Rows from block 4 of a small image classifier, named by matrix and row number. Rows with one number belong to one neuron. Each number is 500 + 50 x the weight over its row's rms, rounded and kept within 0 to 999. All counts start at 0. Numbers have three digits each.
After each neuron's rows are labels from the 100 images, of 14976, where the neuron reaches its highest value: "colour at peak" is the nearest of a few named colours to the mean colour under the peak. Only what is clearly more common there than usual is listed. The data: microscope photos of single blood and bone marrow cells. In brackets: how many of the 100, against the usual share in percent.
# fc1: MLP up (model.blocks.4.mlp.fc1.weight, 576x192), inputs 0-95
# fc2: MLP down (model.blocks.4.mlp.fc2.weight, 192x576, transposed), outputs 0-95

fc1.528:584509538487401568591487528529619393526520475488445520458668430473548538507487536525470493511453588521485508570550471563511509491524542502565579567578584456544525568548468546568468433489463371520510507562508451514502447444531487538500534435533463511558540451424456435520566509560561477585
fc2.528:569496571493526539500513533489575488559539514612509508499523585520511490464470543428460523613540545420490491482573488502585471566564448495600534464548522614609612459485469523514490526570467539475538543506528544497516496459501499507520441454480503456521522571489447377504398549560436502534
colour at peak: pink (60 vs 24.2)

fc1.496:444510549510497601485567599507540449429437426538543501515577478410600445519477447517478490569476605490488513448475494532460549527510572547561516430508556482416505375510513610568480490521533530511486499443597509504450513398451485473563456457499432406463541515533416568468485582482451521569
fc2.496:510532428516517509481446526494516582558532534418514468480512402479541566563415580478518490481461473614524475475457430502542457454577500502494524541502518454521521550516571390565435547464574454508406459586510599534491418518579446493547507415519549500512489492474497458584531412545514501406
colour at peak: pink (63 vs 24.2)

fc1.96:542594476535486531561517573533477550456549521547528484407548376565448572562483468531453518507469573566525513524561497442509486473489507438503517479434568450489433383512453505566475491453579488543489457455547520428450418437398538504588412443513534569493496470600552448469625607553517517518
fc2.96:521546532454437475477442506467604497555485483381520571655514548434557479562388525529473571467523527429520542411459488570467475504544477516484549504524495481472474531489458441558405455474382466565427524534526431541544573557582573514460550476536492534538497502518480559563520464460600527503
colour at peak: grey (51 vs 22.4)

fc1.502:467482501468408546522482536538544497467493585546481551468533504570497544472486566460516484574479480455529447497535528500444509534482604522497479589444573487500452414482530451574520562497473521503550505496535473482530503578587504586523478462530427493484490456568518488412588554517491480548
fc2.502:460494550406504461411432446518454544466531510500484493511525506516543443500484587508538539454470484398478425463573437413418468468475587461414530431430544494479517472559468419493560416484419569502447471565431415461501496498586528440495555481464566413502474464499614531518471568443524479428
colour at peak: white (55 vs 21.6)

fc1.219:535544455512482511551533550516512522496546602513514532401527386498451560511496492522454456570466582591464512547477529488501463455544521506580483445479613522421383416460549491555486488441537495467466496436533567445486448443495492550552434472533484562510517441523511471494648553524493515489
fc2.219:539542545421572419517416503539596551537556504459545416571436491538427474492442502505451540472557527467497464479490526481477547506560518445488399545514573453524519541531534502542475540526468540590405552527361515581546558507458508508509531529498512446573561546551484469554551455482533540496
colour at peak: purple (53 vs 21.5); blue (35 vs 8.6)

fc1.246:582420519479500533513565509522544453461501609548514463428473525546511457465544568493539488589479531528554478481546496422466520572581554464429586511470534552481488362504473540494446502531502462478598439462600511548414505502526517498475535551490498541522441402545502449437539547541532488521
fc2.246:485468470510475462471468422517546492521545537537375535391489431531477528506541542513533452454474418464512450540491594453571460431508540518477512466475523527512437559536460472504534464421453506480504516525427443453517486496484540437448535523532465581560510504504627502538491515559502530503
colour at peak: pink (51 vs 24.2)

fc1.43:589487486531394534514521451521505461475498586561446600492568488457496505489492542530437533525421635523459487564544428574438539480486571522600437507543533464537546509506524583481506493504526528585516482593484383532531531498424533525540498484494461435439586515430491511474625511474507445619
fc2.43:471545523520373442492490466431475500548477464429479546561577485466514502464436514578538497432487639506490500490492456489444553442466552505485497424536505485391475529562505460567575485522447537515407493505492445470515523481519542530494539507506482414477442509531529573554601581421546497486
colour at peak: blue (56 vs 8.6)

fc1.95:450502495500511553523442515556548433411546502570503433383483430481508464476585569539450417481468638462489513601476544485474484405530617514523452472429511532512472427495578503516550464531542598499573573470475537546554540414497473555508507548489435485476466505544525501544622608477607522577
fc2.95:529516481476471480508530388533509489390555506460599422570480443532498468520468500548612496459573525452527553558439511400449539511518588503459417512512511506552474437560459504496421522530518546526504503565474460611469531504500441393459437512513547499520495490543545527453564512464454539500
colour at peak: blue (42 vs 8.6)

fc1.186:424494471565483567597518554523527456475484442549509549420518456459518620484517449557501375557476571567523587539462502509436520501452537447597490475542541441499482464511497516487516550545535506475491514462558508517474503389447528577659494467466476540432501471496515500446557496482521519490
fc2.186:482532526434505492452540546451465559611555573565529437502417498482441518531466511533519437451504389419470417469551528467515482594560522389467640512486493503590499503466408426496508522419493451505465483524535577480515443486495492435471473501492593557527482486492532496542491388529506524418
colour at peak: purple (51 vs 21.5); blue (32 vs 8.6)

fc1.513:502528463447441413501479528442551512502526432561494569462551486524534577465532492514434475476587519505478484463567556522488515490505518485587546436343532512471440350480532495558506404454533562455510571448390453552510526424518532515618429456488444400513456486499456540497526597530522594479
fc2.513:525542487583556483438465482542504514442486411525553462537488570523533437444469482538413528478573483494542507497499461552348597544462543460524445491527512530506536528521517527498630502635508598552535489554435526524512441426447453508550502542477514526529528561456489550419464461460586475486
colour at peak: blue (36 vs 8.6)

fc1.384:458478467505540547536526550561455469423515497509493451384579384548553493527537498523465391523532557570503504507459493469544489476499618486508453435545488504410553552512523636498466557568554508526495488474443537514422485435514504548463483568549468548511458527519452513499592527609481527580
fc2.384:461466522488678451465484426538472460443506519490503384490451504522431503446600519465534502502523473491517482484575545442437497503553504493508402424490403522492470540545528482366593522562517518446590552463470562525534559470430528487442541633497528563528450561460475486482525427505543509471
colour at peak: white (48 vs 21.6)

fc1.421:509511538607459639490502559457514469447500438557533472458518475511571453508512538448430546448508586487519562505491473550538545527552523525475456521451497539506477425520522558518491499508513604502545462441549460512528504442442542473565424462408441438412630425555554579461548645485494437549
fc2.421:394498415404454448547504493511483563556461540507559522502478477417477555561514497476495405570447420532455454491416477549517471488437443454565492503482447455528491518502550453479425545501506421499404457470523509478497462574504482538511510488566535439509449542453475516523459390469436470470
colour at peak: pink (56 vs 24.2)

fc1.120:465586497495418497484480510406572462532461479474455485471558539469464408442489516470476569435525573496512552558453484498484587557478426573477480475507415510521609516487504513482539440485517497523450519440461395540463477444495578433551438565508408517386450583525470580485530557493519462507
fc2.120:491532534481591467499452541544451555574416574450579472562372618499463495520521530507511477575464401415515481436528482488507411510460384421529454493462517510540467451543559458476500537463457497489550485483530530529462445546475530454471469516492506493567540548523513457480396451439533516502
colour at peak: pink (72 vs 24.2)

fc1.453:443521487483458570498518524518497431516540519504379522487602504502570592517495502444506529503566592531509524537550517517488537457559584558542499481488639516446486470509406482603565515520521525512504523417555539465534465503492434507486521457503552408524557475505490578477560559526580540546
fc2.453:525515560513517482466403432497479454629549496470454585642540533439609510486395499458471544421500588486483500445491498522541524496506466550460574523552480478479500498500498500594447524464462462542424596522431378532511549533596394528469517431515489437494457481489449499554447535552421491472
colour at peak: white (60 vs 21.6)

fc1.323:500496528544461613576541486491575582552509545512460565535564401501525554543556575499433480565515583513513432542499469528453522464529499537595577478549503457536603535515513473513495499496459457547511442491454428535561463516470515571474571491540404607518496542529536512511539468550496450541
fc2.323:538476551495487572546485509538522557543471529483480558570533492521564520496499470409509482579549548549494479386511408446449394557540442492585522401545560483382524495466533490502524515603510442487481471401529612409537480534583553467469545466541459554538489520534417403518387458574451509562
colour at peak: blue (34 vs 8.6)

fc1.319:497456502526457608507448496517531455410512526553518495418514513459587485507567640522492483551508641516494552435496533569427497516543656544556549514553536514467525425515559590487500572532560524527511466517526481497467526444434499551531471489482528438474562437469476485493604569493516444619
fc2.319:591539421535498456466512469412426498453532564460502514545491529551483503572390597560565626442482538504566553566435393408458494464509508453457497437461454514441510509531457489458540492563524576567435404571503500531454471528485506455516473515507530540467454513521556566551546460476507505492
colour at peak: blue (79 vs 8.6)

fc1.167:510450548470534461521450552516476517476513469533466471529518501649512535532577440556515516519570560484369506409595560493469526512559428526564493465534538525503483481432486504510426442420478528475569428489567493427398489632475493490521539490571510430513506490528503468527602537570548492462
fc2.167:443559498498468495474460555504548604521564414518458549400496457562465608531457408479459477486488447487557475576485571585455511423468420433531561423534444516498566515509486380527528470471447470534511489348500407530533499519446566488485465565512531532490562634551498511533455529520522504517
colour at peak: purple (45 vs 21.5); blue (39 vs 8.6)

fc1.19:472442514541486500568497455592421507496543505425381454499535451548446541483525524498483508562573580490535473480414543460452550394526536518432429541523506497457477528589472547541479533499445475554535507506434437465443439551494501554466511534503489494539611422586546548472551488520637564523
fc2.19:437507493505493544492496497507452536554523482428456532543533467437526628495527465440465404588498602477510449489529461453556462534435508521599478532532495410528452512531544426572443638405523491448437539482527494526484491470473451503588456344533430446507560613468487484453476530508441565374
colour at peak: grey (52 vs 22.4)

fc1.260:484544521496366574505555482440557462536424521487369578480656487466545496456491559514451518519508577524511509493496501623487520488492515546538537549477439492476539467512494523567486450462541504490482480502480471497477508406542523528494608494520371447459433477436478562532605521529529456529
fc2.260:503456566484452479543429578583443536540417550428523469562443557489471501548464521573501536573449462485502466476427424511441459494519461517499480557518516480565484474593444425498480537474421451536546423516571461467441451623530487505457556504532492541564488511540514439503439430469530472534
colour at peak: pink (60 vs 24.2)

fc1.545:455550532559469606500562580492487515459548483478489538495576489443582511491492497500432524497511625483453556499415448538481575497579580583564466486502534452391492494519575513630470525531553534500508460529526499555456491416497462533554473419543453454462622590486507604456560546483483519545
fc2.545:546536460468591434454465540467434549574537475498538512491450512495501554502465500411537501510482459569503540428525499485568448457490395490520583476473469481507534518534499414523439500457568475475423514472560583408540527471521475504546460393515594512537441473480475462553464459554428483433
colour at peak: white (49 vs 21.6)

fc1.99:531555460542481574535520453529473477496497485530426496389511465475559537378502584489487459556515544572556533564498513508419572437517503505535485450461463508489455483414506477484597477554507536481584413484486519501521443468375550520545524590384413549461433499496475506458588551486580504533
fc2.99:495473501440590512566551559558520479516503434574582430491431510537460563538480408448477517549526438471446506524476493525497399542537524408506477578542569412558479458527465453499492509467482438533553546523535558532437506407560530492569482386532554475532564509501458472504476442499520523437
colour at peak: purple (61 vs 21.5); blue (34 vs 8.6)

fc1.47:504488518400467543496572528529527478428492626554507482463472509518413481496482539491513500539467495493475484464484541505486520574465555487440480531409516532545447341489424478502497575485488496464608500419565462502412449525495481524488500506461518456421554413557469550435521542492504480553
fc2.47:426527533521535468417469491488508558499511454490450554525520487541546491556523600491533556417569496439527470424539572507513418468536470514463591467444530567498514497491430450536582517467513564442483459485442509462543473533555536389436461513534494405508513501518491516530397536589521601365
colour at peak: pink (57 vs 24.2)

fc1.350:574547507468396469495349580435556509485496521508532634507500526450528528460483525510403479500470577472495436620544508504460527508475472514640519473459557428429480463529562484535525478428524533485487562467520481541493529430521511482605496434551380466521421526495503500421574555489590619536
fc2.350:550479544561579464476545463463527482465485420536474488527466614538570499494572462493449486542521530515527492474543469512472575528432427459484544472562406528441524570482510651440668443569530525571540511490477500472502461455436474526552470547431470523482567496450473520425438509466556471517
colour at peak: purple (55 vs 21.5); blue (27 vs 8.6)

fc1.482:612562479538489609514491505560506466460488603526498494421488441486464473504496601505455523478436540530567492562573581491498486434521579501450511478444558486477401416540447480500492433442458524488558495483538438496469415442450509472528512483485461578511513493516578460491696594492560487554
fc2.482:413467483382433402569533474511502472505499420550539474553574467572428512553490448515551423494513515491478422467503504475479537446515514432518521543523507495574519473480410505478467397525459441503498558412531445530541615535548475535527518504549512511507392467509468488475511526491417479484
colour at peak: purple (85 vs 21.5)

fc1.268:560515407422468524529549407578536459497518517477509444586467529497442566375606489505500467524501526524530378551521502457476497547349426498544438523467536594474494464514507513551480465558515496557496467375550490569460437469466594487449556493452478462423497548427560516531466494456529504563
fc2.268:469489555502514433525467504466419476603468488496429513521509519461491455397507507486448533565535498476516526509508446534558527470615460419569545519520550482460496568535544491448455543488450520444461460456496470567456480502517540486465506508414480417472441648569419506465618562569515527438
colour at peak: blue (60 vs 8.6)

fc1.240:526516491494474534575543514562542530454500579517449571436498463443471601489496489512481401576487586554483464518451484487434507410556532534581446484438508458478449454486568463536509500438529508475479525415449481525489457406541620618503458511589389614507455491599502536426595527517601593532
fc2.240:454552466449493463441536543445503527524425442538555451489554589547473456562422471550481546499499477491485588534457496482393485652479540524436508529529515561484516469484566574507591476564519499495462501548500559519412556438528510453529538505481581374444493505513454524472470513434590443531
colour at peak: blue (60 vs 8.6)

fc1.130:519434475555518447470503485545445571540576585446486521463526446543579552511567533454482422556544538526474419554480465413542519455573518502493473525503560520341486403516532529586450490460519485472481480534475481412329510504505460571443502488598451552544472490505356495401501565605495603477
fc2.130:547537491439535488531503495511495543463561597505565425458440441477357467505470517501510486418399472498420520519494540509511509495529510411502485486466487393614566492479500447432439539463479487592481509505487462544560506558426489479542507527452556490499546514551547484581616475390523409603
colour at peak: blue (46 vs 8.6)

fc1.117:547527509498410601550541567478591404530505522495466525462583441460578525461497499473455439542440580502501517531524483576506478505470497542568515497496537501455485500416509527594396468428518456436534560483538520478507463425505511500515506489521418488473572544479446507507638524540505480505
fc2.117:577434559462542449513555492555451522465516557385520514569487485518438521474472497491535487547537596430488477482546482474507451475458534546473462539480514545497522522579483453573473564544436449538536572512531510458506519540482435416358522470567502500640447509581420460508499504529557552537
colour at peak: pink (52 vs 24.2)