Weights of a small image classifier: 64-pixel images, width 192.
Rows from block 9, named by matrix and row number. Rows with one number belong to one neuron. Each number is 128 + 32 x the weight over its row's rms, rounded and kept within 0 to 255. All counts start at 0.
# fc1: MLP up (model.blocks.9.mlp.fc1.weight, 576x192), inputs 0-95
# fc2: MLP down (model.blocks.9.mlp.fc2.weight, 192x576, transposed), outputs 0-95
fc1.97 [130 136 136 165  96 164 149 160 121 106  83 119 122 162 159 114  80 164  96 154 114 112 141 137 136 134  96 112  97 126 119 108 211 162 106 144 187 120 119  86 102 158  75  99 149  96 119  97 100 108 149 152  86 102  91  81 138 155 155 143 141 115 152 132 148 133 114  89 149 113 111 109  77 113  54 150 150 141 104 138 117  94 149 102 154 100 119 121 140 148 232 199 135 195 148 179]
fc1.98 [123 148 120 136  95 149 121 138 122 115  80  90 106 110 162 127 114 222 110 165 114 126 125 130 136  87  90 161 107 144 103  86 164 139  77 129 151  82  76 179  43 166 111 101 213  95 160 123 173  95 129  59  87 125 135  69 197 125 153 118 150 121 168 118 143 125 122 149 119  83 166  97 122 121  97  71 137 174 137 118 143  82  97  69 126 120 150 124 187 146 179 151  94 143 137 157]
fc1.99 [129 138 140 137 101 109 158 172 113 141 118 118 122 110 134 121  98 151 107 148  92 151  95 164 103 160 108  73 124 103 111 164 154 156 111 119  92 123 174  94 114 141  74 127 151 124 139  96 116  93 157 119 106  69 109  61 145 103 204 120  89  96 125 131 125 156 170  68 130  97  97 115 137 100  94 159 157 140 128  91 146  63 145 132 164  87 200 164 163 125 144 157 123 170 170 135]
fc1.100 [185 147 119 129 100  96 147 137 159  86 145 115 128 185 153 122 141 137  68 150 114 182 112 127 116 124 138 175 112 149  86 113 154 137 143 153 111 198 191 127 153 143  76 105 134 122 141 187 103  85 185 134 121  86  56 126 120 116 154 134  76  88 127 127 140 135 139 100 128 121 107 111  96  92 136 131 131 188 122 106 114 127 132 145 135 137 135 164 111 155 219 193 122 129 136 133]
fc1.101 [ 94  84 134 111 125  66 112 145 133 135  80 117  97 120 111 148 104 107  84 169 131 134 128 143 111 163 109 161 156  86 115 128 202 167 105 130 170 151 134  27 117 139  90 140 151 133 145  88  90 147 172 145 111 146  62  92 132 180 100 157 100 156 145 179 106 127 131 102 124 120 134 114 138  84 102 120 157 152 137 145 126  58 107 137  86 161 127  97 145 112 142 188 133 129 121 143]
fc1.102 [179 111 149 121 169 101  64 161 150 148  80 148 156 163 153 148 107 162 156 166 110 122 123 114 169 161 115 155 137 166 103 132 105 121 153  87 136 164 123 101 127 107 194 113 130 143  90  83 119 122  96 112  95 130 180 109 186 122  49 196  73 107 127  81  76 164 128 108 172 170 143 171 136 134 122  73 142 109  83  50 133 121  42 180 123 137  90 140 103 116 148 120 133 112 128 122]
fc1.103 [123 146 144 194 114 215 182 153 114 141 108 126 116  97 161 144 136 182  58 181 142 100 130 133  91  71 110  98 117  77 110 122 197 137  89 139 142 118  71 163 114 172  85 104 185 113 151  95 153 159 182  86 121 150 160 102 177 126 140 114 184 150 108 115 143 133 138 164 137  90 172  96 103 106 100  95 140 136 135 103 126  55 111  96 157  82 129 110 120  86 163 162  81 148 104 147]
fc1.104 [177 106 135  84 104 125 169 143 126 133 127 121 102 127 176 145 103 127 128 150  92 127  76 162 132  66 181 124 177 160 125  86 167 142 146 105  74 117 124  96  83 103  40 134 145 154 124 133 161  80 142 121 111 105  59 153  97 133 133 112 125 120 121 145 140 162 115 100 173 149 113 127  95 178 118 133 194  91 161 145 102 113 124 134 147  86 184 162 131 104 155 170 143 168 118 176]
fc1.105 [124 107 116 142 132 157 183 166 130 102 129 107 128 122 130 166  86 127  55 173  53 159 143 184 132 161 192 101 135  94 107 117 185 175  94 109 161 126  79  73  96 131  93 126 151 134 144  78 138 131 147 105  99  92 133 154 130 139 145 143 148 105 166 143 117 151 130  80 112 107 156 172 169  92  82 142 118 153  84 108 102  14 148  95 206  90 156 120 157 104 172 166 135 185 158 128]
fc1.106 [104 119 143 111 106  68 104  45 115 123  84 111 149 159 140 122  99 169 127 116 107 153 118 108 104 135 118 177  94  87 105  84 129 123 133 130 190 130 104 102 104 146  67  65 134  97 160 166 107 109 111  87  72 119 136  43 168  98 126 135  62 107 119 142 135 127 137 143 101  60 115 141 158 136 137 148 160 168 179 113 152 158 167 131  39 160 104 123 148 139 167 152 111 214 129 136]
fc1.107 [124 163 124 198 147 119 100 112 126 131  92 122  61 124  72 124 130 109  99 159  79 118 174 118 122  86 145 155 153 161  80 178 159 149 154 173 108  82 130 130 123 148 105 153 161 117 131  94  90 105 153 113  79 129 154 151 132 128 135 131 124 136 143 187 183 136  85 152 114  81 134 117  99 125 117 137 120 134 136 142  74 131  89 129 142  99 164 169 217 154 183 155  95 170 151 122]
fc1.108 [ 91 145 108 173 136 128 187 127 142 126 115 126  95 123 104 147  92  93  45 148  66 168 152 150 135 205 144  85 138   5 123 156 190 185 108 154 145 145 102 107 110 150  74 117 111 114 169  67 175 130 111 120 101 113 144  84 125 152 138 155 153 136 164 139 113 133 134  79  44 109 161 142 136  85  91  94 137 147  55 118 137  33 116 124 159  99 157  94 135 135 135 161 162 159 168  88]
fc1.109 [206 144  99 140 103 145 167  92 146 118 188 103 124 112 123 107 132 150 110 191 119 114 171 164 110 142 156  92 114 123  92 145 159 167 108  85 146 136  97 112  99 107 150 137 143 115 172 179  88 107 151 108  41 117 124  51 140 133 133 151 127 136 150 173  83 119 106  82 130 127 140 187 114  89 116 176 157 139 105 147 138  36 105 140 101 144 143  91 172 146 196 192 186 177 154 196]
fc1.110 [120 167 117 184 113 142 134 121 131 101 129 128 108 186 114 158  68 134  94 145 128 153 120 140 121 113 196 169  78 172  94 191 187 149 155 167 111 153 147 140 108 178  76 141 133 138 128 154  87 161  82 133 120  81 138 118 107 141  99 177  97 180 119 147 136 127  97  83 136 122 126 170 135 137 109 171 143 156 130 134  90 133 147  72 189 121 151 164 140 173 153 163  94 135  91 152]
fc1.111 [145 131  96 148  86 102 111 109  98 107 101 100  98 139 115 143  95 161 100 225 103 106 182 109 116 116 123 133  61 151  93  90 224 189  83 128 167 129  82 194 106 145  92 106 149 128 204 126 134 164 106  86 115 155 132 129 211 138 121 130 119 161 135 114 185 123 120 155 146 110 119 110 113  83 100 139 127 130 126 111 126 111  95 111  99 131 100  79 147 148 182 149  97 131  52 204]
fc1.112 [105 102 141 164 144 202 129 100 109  93 193 156 103 105 133 103 144  80 146 132 130 110  71 150  89 165  95 132 133 104  97  84 146 132  86 149 117 134 118 117 155 130  83 151 155  71 147 199 134 189 133  82 241 148 118  94 121 139 132 132  82 125 194 112 144 170 141 153 150 152 122  88  73 139  98 119 150  95 152 134 118 111 158 163  88  93 110 100 136 103  82 179 138 195 103 131]
fc1.113 [ 93 117 139 190  86 134 140 137 114 126 120 135  93 150 131 127  67 186 113 188  68  79 165 113 115 171 140 109  98 106  87  97 234 193 112 106 179 107  80 122 115 148  84 102 161 127 187  97 152 114 128  82  99 133  86 100 170 154 146 118 114 117 134 129 143 128 102 130 121  72 158 131  96  97  74 130 127 166 122 102 163  99 125 134 131 128 121 105 180 133 191 168 125 165 127 138]
fc2.97 [127 164 114 139 144  90 146 160 129  67 134 108 147 149 119 165 113 137 133 149 108  94 111 131 134 129 123  85 151 121 129 118 104  94 115 163 154 119 138 163 187 172 119 110  99 170 164 150 165 121  87 160 155 184 169 183  78 145 130 160 149 136 148  83 122  96 185  97 120 138 145 169 133  60 130  81 128 152  64  51 109 101  59  49 112 137 149 124  86 196  91 122 113 109 143 119]
fc2.98 [113 147 130 104 128  85 139  79 109 114 166 137 136 132 131  98 150 129 190 106 163 104 137 104 144  87 152  69 166 109 173 122 168 109 152 158  74  95 107 151 117 141 133  72  77  91 112 121 161 136  98 120 131 122 192 149 152 110 141 123 186 150 108 106 165  80 138 125  84 139 160 158 142 132 190 108 116  98 136 152 109 179  63 114  96 140 128  83 160 132  94  81 100 135 126  84]
fc2.99 [127 154 103 147  88 153 104  75 136 146  78 148 109 141 147 142 153 106 141 114 118 126 137  90  87  90 140 189  82 141 137 165 153 129 105 146  97 103 122 168  55 165 117 158 216 121 119 118 135 143 154 133 105 120 110 133 166 157 160 196 148 178 122 181 142 169 112 181 142 134 159 102 108 105 127 100 161 154  94 149 123 148 112 137 153 137 112 113 148  49 136 124 109 177 148 136]
fc2.100 [ 83 161  81 121 134  94 166  92 135 134 144 111  98 139  58 146 166 103 164 160 116 126  95 170 214 115  82 160  96  85 126 155 144 127 134 112 116  97  97 144 138 144 163  93 117  98 146 102 122 114  94 106 155 172 188 137 127 133 132 118 161 138 176 176 155  35 137 122 103 136 166 180 156  96 133 111 130 199 104 123 160 118 126 125  80 202 141 118 169 148 148 130 139  86 139 107]
fc2.101 [162 115 142 153 141 146 159 117 140 135 142  92  72  89  99 181 115 111  99 216 130 125 125 109 128  93 114 144 119 145  76 108 110 150 152  97 177 167  76 107  94 139 120  98 147 112 142 114 156 119 137 136 126 162 129 172  83 130 105 249 106 249 159 185 158 141 123 154 171 134 148 158 139  81 112  93  93 172 113 126 115 168 118 128 167 138  88 143 144 101 118 168 104  69 136 194]
fc2.102 [111  92 108  61 196  84 184 127 151 102 121 157 125 155 119 163 173 162  80 101  97 130 136 123 115  83 156  80 134  88 131 129 162 139 117 156 106 103  87  88 136 129  99 105 173 185 107 153 112 166  71 127 109  96 130  90 141 153 123  83 164  93  94 140 159 155 147 194  86 140 130 125 127 123 164 138 167 106 123 102  93 153 111 161 165 116  92  86 138 108 114 120 111 188 135 142]
fc2.103 [128 107 146 105 163  25 107 134  56  76 112  96 157 126 122 113 126 145 210 119 144 149 125 152 183 107 141 133 102 132  88 150 171 122 167 104 105 156 102  88 123  96 132  76 107  98 100 173 111 130 101 117  99 128 130 140 142 103  80 140  83 160 107 131 128  87 103 131 107 116 151 140  93 105 161 150 125 106 185 119 165 170 127 108 105 125 100 102 131 156 130 115 109 109 151  41]
fc2.104 [ 98 189 154 186 184 127  99 122 166 116  68 129 116 136  91 110 126 144 161  98 160  96 127 162 114 138  55 132  95 106 146 151 101 101 135 149 113 165 111 139 115 122 120 101 118 140  76  51 155 102 143 150  42 105 112 127 151  93 142 149 162 127 125 197  89 137 103 137 139 131 128 144 114 125 142 135 111 154  60 112 134 142 123 138 151 170 125 188 155  64  55 128 152 153 153  30]
fc2.105 [ 99 137 133  61 111 114 104 116 135 119  67 161 104 128 136 123 137 125 166 167 115 134 147 133 148  56  97 141 134 163  97  86 162 164 142 111  88 128  78 169  69 115 179 118 201  98  96 133 109 101 142 104  86  99 121 137 108  90 150 198 158 157 104 130 178 105 100 149 113 123 131  89 157 130 148 139 105 152 167  98 142 224 116 141 145 143 123 145 143 127 127  94  97 162 137 112]
fc2.106 [ 88 145 117 125 147 120 116 138  88 140 113 142 125  92 111 112 112 139 105 194 138 113 154 109 153  93  99 140 193 110 103 131 123 168 156 117 118 115 123 104 113 115 150 120 159 134 105 133 113 112 161 155 114 130 145 118  81 100 138 181 194 194 128 154  86 141  96 152 116 172 111 119 107  97 180 118  89 115 125 169 156 145 126 117 113 161  85 129 163 101  89  98 148 112 156  63]
fc2.107 [164 117 180  79 192  93 114 107 120 130 207 155 102 153 153 116 113 132 159 100 138 194 134 145 164 199 154 125 124 148 156 142 147 107 127  95 113 180 162 115 156  73 186 108 104 142 105 158 107 135 139 159  88 145  87 124 117 170 128 117  93 118 122 146  96 138 170 102  67 133 125 138 148 127 136 165 116 103  96 139 152 116 127 139 170 127 121  85  99 123 131 167 182 103 166 114]
fc2.108 [128 190 146  86 134 123 119 135  97 132  99 126 101 118 128 174 123 122 158 179 121 102 141 153 157  39 122 144 148 234  94  87 143 150 164  93 122 119 107 122  37 102 113 106 201 102 134 160 133 116 141  67 130 142 138 134 105 119 114 226 151 181 107 125 160  94  90 154 137 109 146 116 102 100 144 125 111 154 155 116 147 198 137 117  81 138 108 164 147 118  84 106 120 131 121 140]
fc2.109 [ 94 128 138 113 150 100  65  79 100 128 109 169 111 124  89 110 138 138 169 128 183 158 167  96 122  74 117 186  72 165 111 155 176 106 144 130  86 139 131 196  97 153 179  87 153 116 105 187 228 150  83 144 160 140 128 155 123 130 122 211 134 183 128 121 179 129 113 187  98 166 125 106 185 126 177 171 137 126 152 143 158 227 104  95 155 114  87 109 134 133  99 123 120 157  94  85]
fc2.110 [141 136  72 111 155  78 162 156 169 128  80 182 205 117 148 184 189 124  97  66 138 115 102 144  81 138 118 122 112  66 176 109  91 119  72 145 130  96 135 113 175 109 114 127  50  82 172 115 109 131  91 130 190 114 128 117 194 141  64 148 152 155 163  96 147  92 135 138 139 155 113 119  77 138  96 102 155 154 128 143 119 110 115 119  80 123 141 100  91 169  93  91 126  82 105 112]
fc2.111 [ 83 165 142 120 129 106 110 167 156 123  84 228 123 177 142  90 155 123 200  53 129 133 112 108 157 144  88 155 128 123 157 164 126  71 141 150 134  62 115  78 127 133 144 147  86 108 107  74 123  94 140 157 119 110  76 155 111 114 209 113 134 101 141 128 133  79  94 102 128 144 151  53 144 156 139 109 103 123  99  88 138 116 130 135 152 116 202 149 138 128 114 108 129 147 173  63]
fc2.112 [ 97  42 125 174 148  71 144 126 128 162 123 111  87 143 128 108 150 210 153 183 110 157 130  99 128 179 150 125 136 106 146  99 128  73 160 118 114 144  94 135 131 172 150 139 125 155 132 100 142 169 128 120 119 144 192  96 121 121 139 156 112 118 177 128 136  97 102 116 135 110 180 140  99 116 126 232 117 136 140 148 134 172 132 139 112 105 127 203 157 121  98 115 157 101  95 158]
fc2.113 [145 151 115 124 147 102  74  91 108  26 112 175  93 170  95 168 120 110 154 107 174 111 122  90 142 128 116 122 149 110 106 145 150  58 125 156 135  89 130 138 150 171 113  92  63 100 104 103 160 137  56 165 157 137 137 131  86 171  57 149 150 143 119 127 146 112 152 150  79  95 207 151 148 171 102 104  94  96 109 148  57  99  91  57 167 130 168  82 153 151 130 149  69  76 101 123]